{"hop_length": 160, "input": "log_mel", "win_length": 512, "depths": [14], "widths": [128], "loss": "cross_entropy", "init": "kaiming_normal", "optimizer": "soap", "eps": 1e-08, "merge_dims": false, "adamw_lr_other_params": 0.0027, "epochs": 49.6, "weight_decay": 0.1}
Rows from block 6, named by matrix and row number. Rows with one number belong to one channel. Each number is 500 + 50 x the weight over its row's rms, rounded and kept within 0 to 999. All counts start at 0. Numbers have three digits each. After the name is the row's rms in percent of the matrix's.
# filt: filter width-5 conv, dilation 2 (model.blocks.6.filt.weight, 128x128x5), inputs 64-95, a 5 kernel for each
# gate: gate width-5 conv, dilation 2 (model.blocks.6.gate.weight, 128x128x5), inputs 64-95, a 5 kernel for each
filt.58 100:475452448422526517571481542385502410409460464470542564485457483424474407413464459483508524366462558500590452448540609557518468477485447442503447504488597457451484459473548548582348461539556549420521545471484359438542453492433513589532482525447500420513457520442481447517488429533541438503497444415503478495485499468509451540552507565595502520602447532526552487512390470477547566470477577456562460522551399474459502488541426440460448453474427540555471521636442499566498434573536424
gate.58 098:507544445551482540473654501446449476564381516431492525580450638535428523487546490441538491505496582426553483538498559504463533484400457503427486458499574548515528484487500475596433467422498442440463491532504546472473516535546553635588476530485519553435584490535455495363496477429438495415460536521433415469560532446531437481468517447507460497488441419467490452569500486520413572465512475494499504521451467464555478483426494420561544512516551419468495464436573604502496485470514512
filt.59 102:573542536431538569526457452483540543542549516468423483465475459420442565551486512484399518461570539395433547573533477517485530462538534546462414529472477476512476576487546496541425468492565473483451451518532467557552473436426451482506566513439529511490512415474621472481521518487375501447653490446586492576550459414564491618471539433507484552582551482443488601474599498553558437552502475537564423480502532544514521441436602499435495387434481405496604578495604513559515529451528519
gate.59 095:493503541543404439485473471497436576435372498609390462449479511456516518403402455425500512536583480481533491561510533516501461462543524438463445507516425521456476581522471500470517554443536505550512488505458572458521541510465595460565527583479539529437484534448472381465395551488517498513550481479469537549580468504593490512508481470579451493447516498552463466445564451458500495498551426496537527533489482541454511437417457528519472483515521555543461443496523549505546537516573452
filt.60 095:512488453529446448413491569533483567452509540437477606493489414497476485520491413474404515449497431524473469516404544554540458507529512410523534607550473447466587527505460580421555394481533580515517560436534578531500598455437496373507541504512467518472546526526475489405539447461448562529578441475519530456487501422513434415520396403487519450507556409536514446509515490458456518491582569522445467472464488548511507470549489520528497457411458418373467453506498540495462554527486486
gate.60 097:487541556508568459535461530498546501513510558499574610527497469417395560482537521585449505544595437443529553515534574420477422458489488508435545553509381529503464472477489406513471519441491436479477544524505476468560516488448432505590547527492441388480489545486497410487534479496451523558629444475439488499554472430553614502541481379464566408528481579503559485524557514504528431484636544608544519461491483501513570447516472532528439565535510452474608435512491481455611383456506510
filt.61 101:506488459438501558443403467566428462441538464552477437528481479489553508487519469455502497541472530500539451483493485445495421514430513483555482488408554462522480546533491522434543609566507451498608600575503612471426482513411461463463511602493414471447369559507566398479402533523500556550465440530571460493488482525575411429504493437521482495436545502493410563491491518535474452506487502502471516466406520518431544473492450532435447561434420479526426471572505476617408587609522540
gate.61 100:434532494551425485440489529412470562398505596530470462502475547442481526617484474447497486414526482342496418480461486565564494514464526451497492462464536450479438534420536502451437609535492489475540534484593485448503437396491423543456582620611582420555385511463440472512575585526557580504498481438551510437480481417440461639491531460506543467555512436522506547487631364456498638439578529454607511550514509545453432523504556434534512505472483445459417563402469552491474494490529432
filt.62 102:464460524549523493545522578535510525446440501539467544477488540547624418484532503523500515485575434431436458500494507506453535615433453470396407566519610521432445580522450486450519483449513514547454483495481411514499553496503437555643509537506487483419579458533511538535502464477454500471465475439482523488479552464569443582511543454597453469429479492491465570531558430451490493476487497442614521463573555605556619490515527519440510512617553552575527423417467538518482452440484543
gate.62 096:512508561473500559492549449509490511495457499419433579570446493524585554502557482485449524467505557452513600536494488481498476482474418502507427537475446399424485588535540507581427475558581545460550436492479545508467471501540474589486466571527491496546542454479552530480523541554515536507528569503529510522509507460450457473465593547544492561401613451486525536569537456563589556584478534481532570542516511418489558465487600575513465528499474474472698535480548440448586535524508526
filt.63 103:443493446396575534574511416491462576543425432589523524417414460535480523524520512514431487473416479467554594554501522516590503496532479503484560554488559521523562442593485475459496529413503408481562462497516508481474506618552558436558409555455498451565416521645472482485459510472545497509556429452502503568402495459444543431549442538508472479482525534472509483497486439430536489409468559501608494482468484473454592531550431506426521511474512439512503555559497501505516572527416496
gate.63 106:398500541507443458468501446464542588351495526491546530481537519519568481538516476481443521554434477553403472484503547441491476499582536541471532540524526486533478586503490528483605504480513525480609446574484445513495422508536575473489469502509527551451510512455492624426596473480536563522496518525480459490530421577475510444555379510570449439486523586433474458440488505570497492488444507577457477455509556466434528496478466539440611461420519556510492540537536494506579522492499482
filt.64 097:377542443459521507462417438495564426507408499504429502412510472364554503534552503534467500537497500505460408508556480441563358538586517438503542494518517464467455464507473608472515557509557479536461523494566506447513543505609457409453462486497503438478636439475551495483507537597450455516537524528497487463399509452454356526477563488473391444574479569420471503400577513441459477453490478501465479496465629428536393488428536517498568452499481640447604571516577571484561522480466513
gate.64 097:482458549562504483462432485405524534415495407437576526398430577447490491420511538508407492564463580479438474501488500506592522554512473490515432482469428513567519480500511565606493527463512502536404538491525530517494584537443565510502554408436466413461501464485495426538525505497528449555656505475407415478524561575582566563458517437559499538527534464432467412484473522528492592472486519500461515536505526439538430575571541459410578454401469550431477478520503503568467424458515459
filt.65 100:533484534479454479398511596469432502426451466526418445498559571516515546535522432577421535530506442466508522410588543579464571467618500520543505442532453456586495509466522621547463546484495480561430486442533456435545477507530453476470478486534490445533521529468358501557489453527526445481510483559467469482515492427435567445489406591498533446556490517439551460601475500490460540466525443553499534482561505463483503530481490531542523541499494440519480524487564598428544469466477484
gate.65 097:401505580470464529537493426454516474514538514536568558501419480512453478600464443562539542605524554535468476635690419423525409463471523509511507465534597420463474545512432490464531500522500530457509462529479475565576487530482537497643510474547496517533476473586498486469585502441584476494537558545608616490471501538457578543521569540413428401506498460518507452570507500522491471490530484510552521514574572538463475573535524511516442441451487458460519461537470452478564516526489468
filt.66 104:529470527562471615444559561519524514470498519558525505489406533458569531494544433387548541498477545573532519517490542513503554514465547503393525500533518580424424529508542465508492477493441508479422498467513519532533480541416604476565586379580452444532541531512460513566441443462445570488363559484531494426469515486580489538463510473522486585503585463625574529391532532437487517434488537478446519535418633567644476346434502538518442543558527586544487421501421491449489533546490474
gate.66 102:521529510534423541381487510510453433481457612404484508486516419592576429529508542480484407494656476523555513493419469484525498503526546511516488453414440586536487537458514541441543489515545476496464510520499549437409533501488536570589505484487464549534527587504552485466543463511508480565527538483575597454502566501477486588458504561485562492511381499475600415538598507509588513488563484467502473421520551445512529518466487518499446534455487490477495554520593491456459455517564518
filt.67 101:520488468552445479597519561467578506453589529596477480514477468547548545509471434541544559521447570453476497549503465489461564588496520450518466426414491412507431502522445553537516559570541415433494507570470450495541610469467457566441521499357474474550534513523492470578437490572498443507455490494477440530487568575469484530557521464449454591547472447581407414429512557508531438490479484486491443551503475472451422427640499485488417494497536484447527552523511530550467521550535535
gate.67 099:390518521456504472509482470495451558466540480518428531467435492514449523498459521514477474555468551500506503593577493442440430507436482472490530589531548480451467485455543378463520505529528472452430388446483508627622420467543485442527452459528490482493513522484453504493555577486452614647550561600495521478536479484563424519476509503493438513404539457474514469413423493535603432494473496460409476424511524495538491521489588467533433565466579469518489617550474603540374553611508570
filt.68 099:563460412562502531609441430560555516503447512482506420483562532447496542475505428375491531542517392518496589468551462556455457535487407547553498433438459496471500401482486487536515524561441462463493450473493492475417524480483415529482526557462496520589504565472522505522538578516498477571536595564398523584520499464563528470492460537536577548517519407506506463526481451600425556497414511444560395468491504578448604505469510449385430457428440488556516518460518543559521466543500545
gate.68 099:499485602415536480486437505552551567499504538514585529468495593481480478442468606443500447549488489588593517506467574575525494501520536577537519495539499445514559516458478504482462538571478496437553524553479496482468534507489466487547436477463475523452508541549490502446518497454555506480526449454431605499441483509460503516542578505477521444556546461464569469629588449541486603550566501409495453639506506581491540450409466541476488622551519507527591522445475500518503574516486531
filt.69 098:536446541530444461377460443526563489529528418542472559589567533471489365582452556526480466513374622540463500507545441477478472407473516486436603456559484548503493542535521551575503406491577510611510559567420502576455535477523470508509528396512465541394394523502502472490610501544526584533566497523455566522461502520483405514529502531481446449467468439492539516427557439458421470556409517520564519556508479465556483471464457392543533493460533547489497541531510439515585495561471470
gate.69 103:533616579401480448480489432492521533493530444482509538539571492453529539483500470525476573562604558496460416486502485493525491565491497536479435585426535513453634481576510530365458523547553487372452447493609548529575409412507478435511538578471416435459536521493497484492546477501459532527608489495464497532621500519525528458412541403516500528450397557541457629519470563510419474530572510460518515465548483493551502547554514470536492457486488527557521381521392470538546427452472537
filt.70 100:423476546526437471582458526538456435553527441552466488504464552548404454475459521518452550539499501454470465553500446565523468513428405599574461470442482546517490579537499428499546507582506503491469502583438484514503543470459495433532532578501455573532568459511425566518483499440546476400557560544558414467466502587531466508486496503439515473542440472498558498483537550545523451509557567498559516478491502459496446550575516558491489519425504496475448478465541443555550517483518497
gate.70 099:536466523434558460542421443523514537390499557565593492501501537542527455558526495499521570530598445548474514504548419481513517486591513474548527472389530487451565510558444527413477545520490527586526476526413489450524547498441482657502438496557454507494501444513472526483544502497469535570525468533523468522428553426477487448465485474515447449510457591436488544474503501450474578569423430455595387571562586406498511498446580484571457492535437527572460541490514616531462556588544514
filt.71 098:453422555452488490473467614533507501544485449445521629559541461455499492518450535472495501570541469472502400489447551481478511465556513589502584565554434479563512505401529510444521536539603458425436533653508603452554549493582499432544487499577509530527575572490563493507455525534497492462481473490537408500469428431541465498499593522505472490458471576534540469433491454495512544541476438452538524527488539544462456519507552492498436540550500601486505473445535504547532504537481515
gate.71 098:496515496474434508547416448481538503488423498550476538488469557513458518558513508497476507508611491536432497534437500517545504457571579468489465524479511456522479472398453490564548471445577606561469438484560600510570477496465568574521451470469535478494539418538509445561560494549463556403570542506571563511489468489483493488475481501531412476493487535361608491639510502449520477513546566560468552476521523565611626473431527423433495492493523531499520580461455497561452560496528544
filt.72 099:439553586533502496547488476530506510563441508520537589567478545504494585483531427500549533538527427489485547510517439615501511521496535485529529581537485539459532494452491453499512524559476481523499465543449500515491380531553548430511369483466506450565393517535444553519553452540435511447535565587517526507462481490531530472449543500408457474504431558498482550366462474481503544508513478420514578465484523459556559485601589499486487550505570470507492510559489527529448473479454471
gate.72 098:465593550464505544502569602425449480418506407451538517455476361440486373507353491491453522491531494478455478572441624577582514583503509528537501534501523506501436507469503493465409492506478537527524476469452529408432520539491595513577473509411515478518423494482368530446458506585488483526561491609516482589532527564455474529466526557539464513528512523608502504563535582379466429509533511442583452445537512517464427477407427419504517481506481406519415504616542516458459544503513534
filt.73 101:531497535486460461499589539555452518514459580475545457632483468497450435473537482455546485480617618588480511393501518463572515425576570509380476488579403498486544455572537494474543519577412563464435476480456602513486527523497535413521484578532498481472438482540597557495494573520467479571443483488509488504542466493444601570484487517532512500438543519591487486370606538489536608521576426655434487427439398523513459455480455494486560471467465555400515466433557493496531519454548482
gate.73 095:485545578574552461408382448397571447478533608495535499473448542504502476451518522505451386493473523476542486551530521435443510580494481500469524501391399488548459466541527469478506508427496543421511551518473488465605433530557551590498505490493490489427436516422512535521505456473560515409528466478488526558382505530555552513526536502517533407545489504540494561538549520437411484561497460518532426443479447451461474485486559476462538515589583426499513603522500480514443485473553491
filt.74 098:516421564524557499581551574560459476419593579473513496507513430464444580587582586484498465508478421457538536460406514479446497508480571447522603509512501470541563471554517440463514439568533525499596515435542554521515558502465484478459471521511542476574585547593511485483540568451526461410533512536510518442508474537476504462575458453504469448531587479446611419482457551502471464453403578493428550496464479516482484465511512518487493516535594432534400444569533499484511486537483487
gate.74 091:485405434546467412495456478531564551492457551535487425528553474582551542466400496548490398545504492443504483534486451566517467535528494548472533453508566436415475492387467533459505466471560479466459537472533511494522540467432427480642449423444389470523563490509480482488563563553543499582563508526534444504500462518533504506465544494486510523526550574601597548501552525550432469523488463487476451496556462436562445498543531554510527556578479578427441595581494591563509528505501498
filt.75 101:529546538547543493475496488565512444516541560463460539557497499401580538588572427563607553556461503494511449515497605478477505504530507506529491583482598521423468507556448530474556522475501485514487469489493501478441527433504442391563558489481550495525495488518559534456568455512530596490478572518449517414509462569475462451468517541493484484395394458500509471516527517488590462503482506452509539589504499636389476504493580462532446508457450452501539527474412463573505548433523504
gate.75 098:474507531471465493464490429475419568511583556477531495521582483501517514535489496530444499442470489428552468453597516508491519548466472503588408519564478434487463501500386415516500474582509516487555526450468560420538564459540486602458494440460452572511499578542457525459453566465565521485464583469489522465528483507549491416451576455554462549547514538471500459491490568533546495519566484481561454527477452459518468498546456618454522521407426442567428484511505468543419506456483514
filt.76 100:518463568590490510465478484458560473454559510514571454416535504468507527450485477525502462530457523423571500492526489478508506546554470532485507456482475505532492540532458528531498475514512545518411466499464521457553439603528458605508466457516512463474470531529530496579472497511458615492491495476585468477453495531512601523409511493498496500526512456483491456390582427526611589600469526429440533470407516512493449519494566369445496498581481511417485542436499460492461471448537522
gate.76 094:477394463488451479448503476520476554496415490458405479551550460514552484540562500526468588491530473451424558494476530506515474532486553571548499439461413431611458495455471468550445507462483546499488480440400468461482436526443586515431424488566545404549486399438517528483585492541463570496465444443517586490622545427453557474430551431437484507499620427585475536583577533449511466480460493498467505512504507479573514471428546537416583469497446494479378470473596570497478428536543448
filt.77 097:556454483395494532477429499462513523554502467575516533450449554495436541567478496542440542561467512484585541516430445516496380488468479451486560545495531527416422525512499519516476435571471476469471461442478533449566440523566473567526432475539524475449468502524503518528511391454473557478464511510458520515580496491525491513526452584531525424529458483515451551436502398448569506605516493528462409612464558551586510487628513541538452482506476538550469591454539439488432543547573477
gate.77 092:525510493559543474461522414493568453479483494574461509459513542495507468530499546457435543480608498581534436495439506529516525466527553619480534486589581492547514519489453429455532539491425386511460495504452408516462505509512573554632520463480508530550474506449497492456621504500452548559562510413516594549509498569515445526469477409530431564440413464482424502450464546540509480509488475502467537493439427577607556622485571417547548474460497533478463511479515559668516526483540487