From a checkpoint of a small sound classifier.
Model: 2.59M parameters, log mel input, arch wavenet, depths [14], widths [128].
Training: 20200 steps, batches of 64.
Data: trained on acted Russian speech (Dusha), 26041 training examples.
Rows from block 3 of a small sound classifier, named by matrix and row number. Rows with one number belong to one channel. Each number is 128 + 32 x the weight over its row's rms, rounded and kept within 0 to 255. All counts start at 0.
After each channel's rows are labels from the 100 clips, of 14976, where the channel reaches its largest size: "loudest" is the band of the loudest frequency at the time of the peak. Only what is clearly more common there than usual is listed. The data: acted Russian speech (Dusha). In brackets: how many of the 100.
# filt: filter width-5 conv, dilation 8 (model.blocks.3.filt.weight, 128x128x5, each kernel summed), inputs 64-127
# gate: gate width-5 conv, dilation 8 (model.blocks.3.gate.weight, 128x128x5, each kernel summed), inputs 64-127
# out: residual pointwise conv (model.blocks.3.out.weight, 128x128x1, transposed), outputs 64-127

filt.57 [ 43 152 114 114 118  83 162 149 126 187 179 143  88 120 238 130  90 108 134 126 147 119 112 129 169 142  96 126  93 119 124 145 114 107  91 110 155 136 119 186 123  92 157 141 111 125 120 114 172 138  64 118 134  89 159 137 111 143 198 134  78 123 114 143]
gate.57 [135 183 135 144 162  97  86 156 108  53  75  97 113 119 104 130 124 106 162 148 132 112  99 102 169  97 190 140 131 165 171 109 128  77 165 114 155 173 141 134 172 189 158 177 142  86 115 100 163  88 146  68 172 116 120 173 133 185 106 130 107 102  89 114]
out.57 [142 103 130 117 128  78 125 139  75 128 119 177 126 162 151 141 110 129 169  57 155 150 167  95 104 145 196 164 155 142  86 101  95 160 121 151 144 198 167 150 136 146  84 129 134 145 133 121 125 141  39  64 107 117 112 148  98 110 136 151  99 136 125 149]
loudest: 250 to 500 Hz (62)

filt.102 [147 143 154 106 117 105 158 180 155 131 173 126 120 118 141 119 155 136 110  83 142  93 142  70 108 175 117  90 105 140 117 137  90 108 140 126 171 157 133 117 154 144 128 174  88 107 138 150 154 152 114 168 132 119 143 110 146 118 112 196 120 153  86 101]
gate.102 [126 108 136 116 120 190 103 113 109 107 187 144 146  62 160 157 116 101 142 121 150 138 137 164 160 186 105 120 192 141 191 132 119 146 105 161  96  98 153 139 142 137 167 139 135 149  91 133 147 169 149 145 127 104 163 123 110 169 130 134 142  96  66 111]
out.102 [ 79 147 173 154 191 118  89  78 189  95 150 168 115 161 111 124 137 139  97  93 133  96 124 140 186 194 168  97 122 176 118 150 169 143 136 151 151 160 110 105  70 160 135  97 149 119 185 123  95 139  86 118 126 138 195 151 105 118 130  98 122 201 112 114]
loudest: 250 to 500 Hz (42)

filt.48 [128 154 143 134 139 163  97  92 180 110 163 152 120 146 132 167 124 151 117  96 137 143 107 108 153  74 145 152 129 108 128 139 139 156 114 144 103 145 103 128 186  93  56 127 130 121 119 110  90  78 136  94 114 130 154 159 135 168  45 173  91 188 130 122]
gate.48 [122 149 125 133 117 110 114 183 120  94 146 171 155 162 155 101 145 164 108 108 114 115  69 100 138 148 200 117 168 125 170 132  99 108 117 159 126 121 115 136 114 158 134  96 166 113 104 108  73 166  77  86 114 172 132  78 155  99 127 159 117  61  88 147]
out.48 [113 188  45 113 129 112  64 134 143 112 114 127  51 156 129 131 186 146 124 126 143 162 131 154 152 211 129 135 106 176 147 140 185 107 110 186 111 109 173  94 137  73 108 127 138 119 126  75  84 149 174 153 140 106 115 109 159 182 111 113 140 112 122 131]
loudest: 4000 to 8000 Hz (54)

filt.55 [128 136 159 151  67 205 138 117 128 172 120  86 104 122 129 114 117 105 106 140  93 129 138  96 135 147 104 121 128 149  78  50 134  98 112 142 120 116  99 108 127 125 124 118  79 142  77 202 149 182 144 141 133 126 152 156 174  79 116 102 174 147 160 120]
gate.55 [132 138 160 140 122 146 109  99 189 119  53  65 130 121 104  96 164 103 144 133 137 117 106 155 104 137 150  91 134 129 145 112  82  87 170 118 150 145 176 121 129  76 153 109  94 163 201 143 139 107 176 116 122 153 136 142 147 134 145 136 140  80  91  73]
out.55 [163  78 173 119 192 164 153 183 150  86  97 153 150 123  98 146 181 193  76 101 172 137 111 137 178 177 148 140  94 152  87 127 147 131 152 106 162  79 118 161  97  78 148 147 160  93  88  84 112 148 144 112 206 160 122 134 134 124 144 138 136 100 129 189]
loudest: 500 to 1000 Hz (36)

filt.86 [141 143 145 127 122 102 186 129 123 147  54 101 131 160  81  77 158 116 147 155 146 132 106 129 144  66  61 132 172 142  94 130 122 110 133 113 104 102 118  79  67 132 142  96 119 140 130  51  43 155 170  75 131 129 109 129 173 140 173 188 132 187  82 112]
gate.86 [ 99  52 197 113  92 158 126 143 127 159 141  89 123 158 152  93 155 125 107 103  87 153 161 125 124 213 135 124 144  58 141 103 172 145  88 125 116  86 104 115 175  84  84 150  81 105  84  79  68 132 112  51 144  63 115 169 134 122 121 115 137 148 139 108]
out.86 [ 92  97 136 121 127 138 175 107 162 219 159 174 116  68 153 172 121  95 125 158 179 112 114 125 115  94 131 101  85 157 106 126 124 135 115 149  98 115 130 203 156 163 166 115 127 157 139 186 136  74 115 170 104  78 108 154 169 124  86  92 114 104  95 102]
loudest: 250 to 500 Hz (46)

filt.37 [114 130 125 121 150  71 173 119 180 113 154 182 107  99 181 106  58 127 116 158 144 121 105 121 104 127 113 124 155 140  98 110 106 161  93  85 143  95 169  90 111 158 158 112  79 128 108 215 122 145  87 194 178 138 200 193 190  81 170 131 120 176 113 146]
gate.37 [108 100  94 145 127 139 155 107 165 153 166 153 148 173 103 177 126 151 151 200 101 120 132 103 131  67 145 155 164 187 123 119  79 153 119  98  47 103 130 169 113 122 169 185 127 138 115 161 138 117  78 135 115  87  94 158 180  66  95 167 145 160 108 139]
out.37 [148  98 129 171 118 132  90 158 119  40 111 189 160  72 136 115 136 135  91 131 168 128 158 168  98 116 119 131  41 133 123 135 120 143 138 124  74 156 134 152 102 160  67 100  73 117 123 160  94 196 162  75  91  86 142 179  89 157 128  99 102 148 147 110]
loudest: 250 to 500 Hz (48)

filt.65 [148 133 144 155 156 116 179 114 147 122 172 120 115 106 127 206  97 164 116 159 123 182 116 124 120 148  86  68 131 129  67 168 121 144 217 191 149 109 111 163  84 118 137 165  75 196 138 138 128 130 176 120  94 108 106 138  95  88 104 148 114  84 123  89]
gate.65 [124 139 186 115 135 136 142 149  99 115 181 102 122 116 131 173 193 160 112 129 127 127 133 191 126 140 100  94 129 115 174 106  63 184 152 139 146 163  95 148 141 157 166 155 216 125 135 146 129 203 114 118 119  97 111 122 134 134 135 173  96 112  98 129]
out.65 [112 134  92 149 111 169  81 112 117 167  96 129 115 123 134  48  85  88 185 119 136  91 137 163 128  86 156 121 122 172 179 135 169  92  99  83 162  91 187 177 111 143 151 152 139 117  81 135 155  93 159 124 160 144  91  99 135 101 152  71 151 104 101 124]
loudest: 500 to 1000 Hz (42)

filt.36 [142  51 158 150 160 112 169 125  94 159 100 106 126 154  62 132 119 169 137 113 115  72 123 166 199 132  57 121 115 169 152 191 141 140 152 152 131 160  75 147 100 126 171 109 119 122  66 157 140 153  97 144 138 104 118 110 114 149 125  65 138  59 113 124]
gate.36 [122  32 104 107  89 156 120 168 111 164 167  77 126 140 102 152 122  67 110 182 148 106 133 117 126 112 118  71  58 147 127 103 128 123 139  72 120  47 118 173 127 130 136 144 106 180 160 185 109 116 123 108 169 170  68 138  97 121 103 104  91 139 106 119]
out.36 [171 125 125 124 116 116 170 128 170 142  97 135 110  83 132 114 110  88 140 103  80 120 140  73 196 115 150 109 119  78 134 147  98 156 132 165 120 144 129 178 119  87 144 113 209  31 134 162 137 100 149 175  95 173  88 174 135 108 138 108 121 141 139 118]
loudest: 500 to 1000 Hz (33)

filt.40 [141 102 140 119 138 116 106 173 202 204 182 162  84 100 110 133 132 104 156  95 110 140 139 144 138 160 108 111 109 138 130 137 157 107  92 114 124  73 169 122  79  65 144 158 153 145 122 117 173 169 187 133 133 146  92 184  87 132 116 139 154  98 159 142]
gate.40 [170  85 115  91 111 142  71 139 149 101  94  84 154 176 145 156 150  99 129  99  96 116  91 123  97 211  91 137 113 151 141 135  98 138 106 105 113 143 141 125 105  97 173 141  84  94  84 162 205 200 161 155 124  92 150 108 129  98 116 193 199 136 101 120]
out.40 [155 144 142 149 104 149 105 113 135 109 148 147 144  93 126 180 142 180 112 135 183 193  74 132  96 158 158 134  71 138  84 122 130 123 124  91  83 181  86 120 160 148 165  97 109 136 161 125  89 137 100 159 102 127 163 201 151 141 150 123  87 187 164 137]
loudest: 4000 to 8000 Hz (31)

filt.98 [145 109 130 149 152 161 120 153 151 146 143 117  74 185 155 167 122 136 126 129 138 123  57 106 140 110 148 128 153 126 104 174 160 179 153 105 117 112 129 197 147  91 137  93 135 119 163 157 162 134 119  98 162 110 111 163 171 161 102 165 151 139 125 116]
gate.98 [ 91 107  99  92 142  85 158 173 109 125 130 140 159 124 156 192 150 157 134 120 159  81 133 127 117  78 103  89  92 141 138 139 112 192 111 115 125  76 159 130 159 143 115  79 158 142 134 108 113 194 107  50 133  95 150 155 157  98  99 144  88 148 183 101]
out.98 [ 87 158 138 121 141 177  76  59 122  82 116 135 150 109 148 141  95 150  62 152 135 162 105  96 133 115 147 138 122 173 144 102  67 129 103  76 108 138 155 156  86 129 165 109 115 168 167 161  70 139 128 120 218 174 138 101 147 145 140 151 165  83  72 171]
loudest: 4000 to 8000 Hz (33)

filt.74 [126 199 120  93 124 133 104  95 118 145 129 148 103  68 120 161 142 190 156 147 155 195 158  88 138 102 126 129 131 124 103  80 138  94 174 148  93 153 148 107 158 105 100 161  61 164 108  76 129 136 137 148  93  76 196  71 143 152 106 125 106 160 141 178]
gate.74 [134  98 136 119 187 120  71 160 143 135 191 114  84 129 100 122 113 168 153 133 162 115 103 103 132 158  76 123 122 156 120  98 116 178 148 204 158 167 135 171 126 169 125 146 130 187 130 127 151 175 130  79 123 163 103 127 193  89 169 120 119 126 119  96]
out.74 [166  74  93  89 163 182 153 140 108  82 115  77 126 169 131 140 172 113 163 105 132 133 145 127 158 149 108 136 153 155 137 204 147 196 138 119  95 122 111 139 119 124 134 159 128  86 103 193 174 168 145  96 125 110 140 142 146  94  81 134 135  98 130 150]
loudest: 4000 to 8000 Hz (36)

filt.99 [177 123 107 115 166 117 135 157 115 103 131 199 151 136 102 178  36 155 122 120 134 106 125  92 115 196 111 128 123 133 149 131 132  60  72  99  82 165 129 156 149  72 161 133 110 136  92 158 121  78 130 126 191 134 120 144 177 152 134  74 100 107  46 166]
gate.99 [ 51 103 165 127  67 157 114 148 154  94 145  66 107 128 158 149  85 130  63 182 168 164 130 104 101 127 117 122 202 103 104 187 114 125 162 104 114 157 147 154 157 119 144 173 137  99  89 137 130 187  97 120 102  93 151 127 172 130 148 182 193  80 189 150]
out.99 [147 109 115 146 145 131 113 100 112 200 154  81 208 135 189 157  85 134 138 143 137 120 155 144 133 133  94 111  89 100 129 130 133 138 150 100 120 100 191 173  69 131 139 132 147 134 131 182 154  62 128 173  87 110  78 125 112 105  99 106  91 171 136 110]
loudest: 500 to 1000 Hz (58)

filt.68 [120 101 124 112 154 144 142 126 175 115  85 144 185 174 158 173  90 153 123  73 146 103 136 155 163  65 143  67 148 112  83  56  87  61 148 156  98 154 131 108 100 158  94 108 228 171 116  90 126  76 131 136 150  84 121 119 132  86 117 136 116 183 122 139]
gate.68 [124 118  88 119  73 130 163 140 139 132 119 125 111 165 120 143 139 131 229 174 115  75  97 131 171  41  81 144 147 108 154 117 195 161 122 115  67 126 112 122 117 163 168 120 142 170 102 133 150 100 105 145  84 115 116 107  65 166 145 114 107  92 101 103]
out.68 [113  99 213 137 159 152  86 110 172 145 152 182 164 177 144  96  90 153 147 140 144  90  73 162 123 166 154 113 118 143 177 120 132  86  96 104 122 177 110 113 120 167 101 129 172 178 128  98 140 112 119 142  62 162 150 104 111 118 114 113 110 121 121 161]
loudest: 250 to 500 Hz (62)

filt.77 [138 116 185 111 137 139 148 130 181 122 188  65 128  99 181  97  93 115 113 104  86  68 140 165 187  91  98 133 185 131 135 158 112 144 160 197 126 130 150 151 160 184 115  91 137 159 161 104  83 102 105  85 101 169 116 106 116 130  95 152 128 121 129 158]
gate.77 [109  96 127 104 158 116 116 115  96  93 184 123 192 101 157 154  53 116  90 138  88 193 139 160 190 119 111 165 120 100 227  67 145 167 182 148  84 112  90 167  92 112  97 156  71 147 142 121  93 160 152  43 118 134 138 162 142 129  92  90 110 158 129  97]
out.77 [115 107  95 123 129 107 177  82 133 118 125 132 144 190 146 108 179  83 136 106 133 146  74 135 110 143 131 173 133  92 121 139 109 115  84 110 117 116 182 151 122 130 131  78 139 171 133 136 125 197 177  97 133 112  90 113 145 110 118 100 132 126 116 101]
loudest: 250 to 500 Hz (45); 500 to 1000 Hz (26)

filt.61 [144 131 181 148 130 107 157 185 155 117  93 142 136 117 179 170 147 118 169  84 112 189  14 109 104 118 109 162 117  57  92  88  97 120 137 129 109  87 128 149 114  94 129  69 147  81  92 129 188 102 211 192 125 122 171 122 143 150 120 133 150 133 157 163]
gate.61 [ 58 121 115  93 121 120 166 128 121 117 207 143  68 150  92 155 114  89 124  62 193  93 144 133 148 111 138  65 166 117 179 157 127 136 113 130 163 150 173 129 120 154 138  93 138 125 141 110 152 143 125 132 132 176 109 111  91  99 148 210 112 100  89 110]
out.61 [120 158 127 120 147 170 152  69 123 149 168 152  99  97 105  97  74 129 134 140 106 104 177  93 118 161 135  96 105  95 151 109 142 151 133 206 123 152 114 160 124 140  83  55  90 136 147 118 173  89  92 138 115 131 196  90 170 130 101 156 108 101 115 157]
loudest: 4000 to 8000 Hz (39)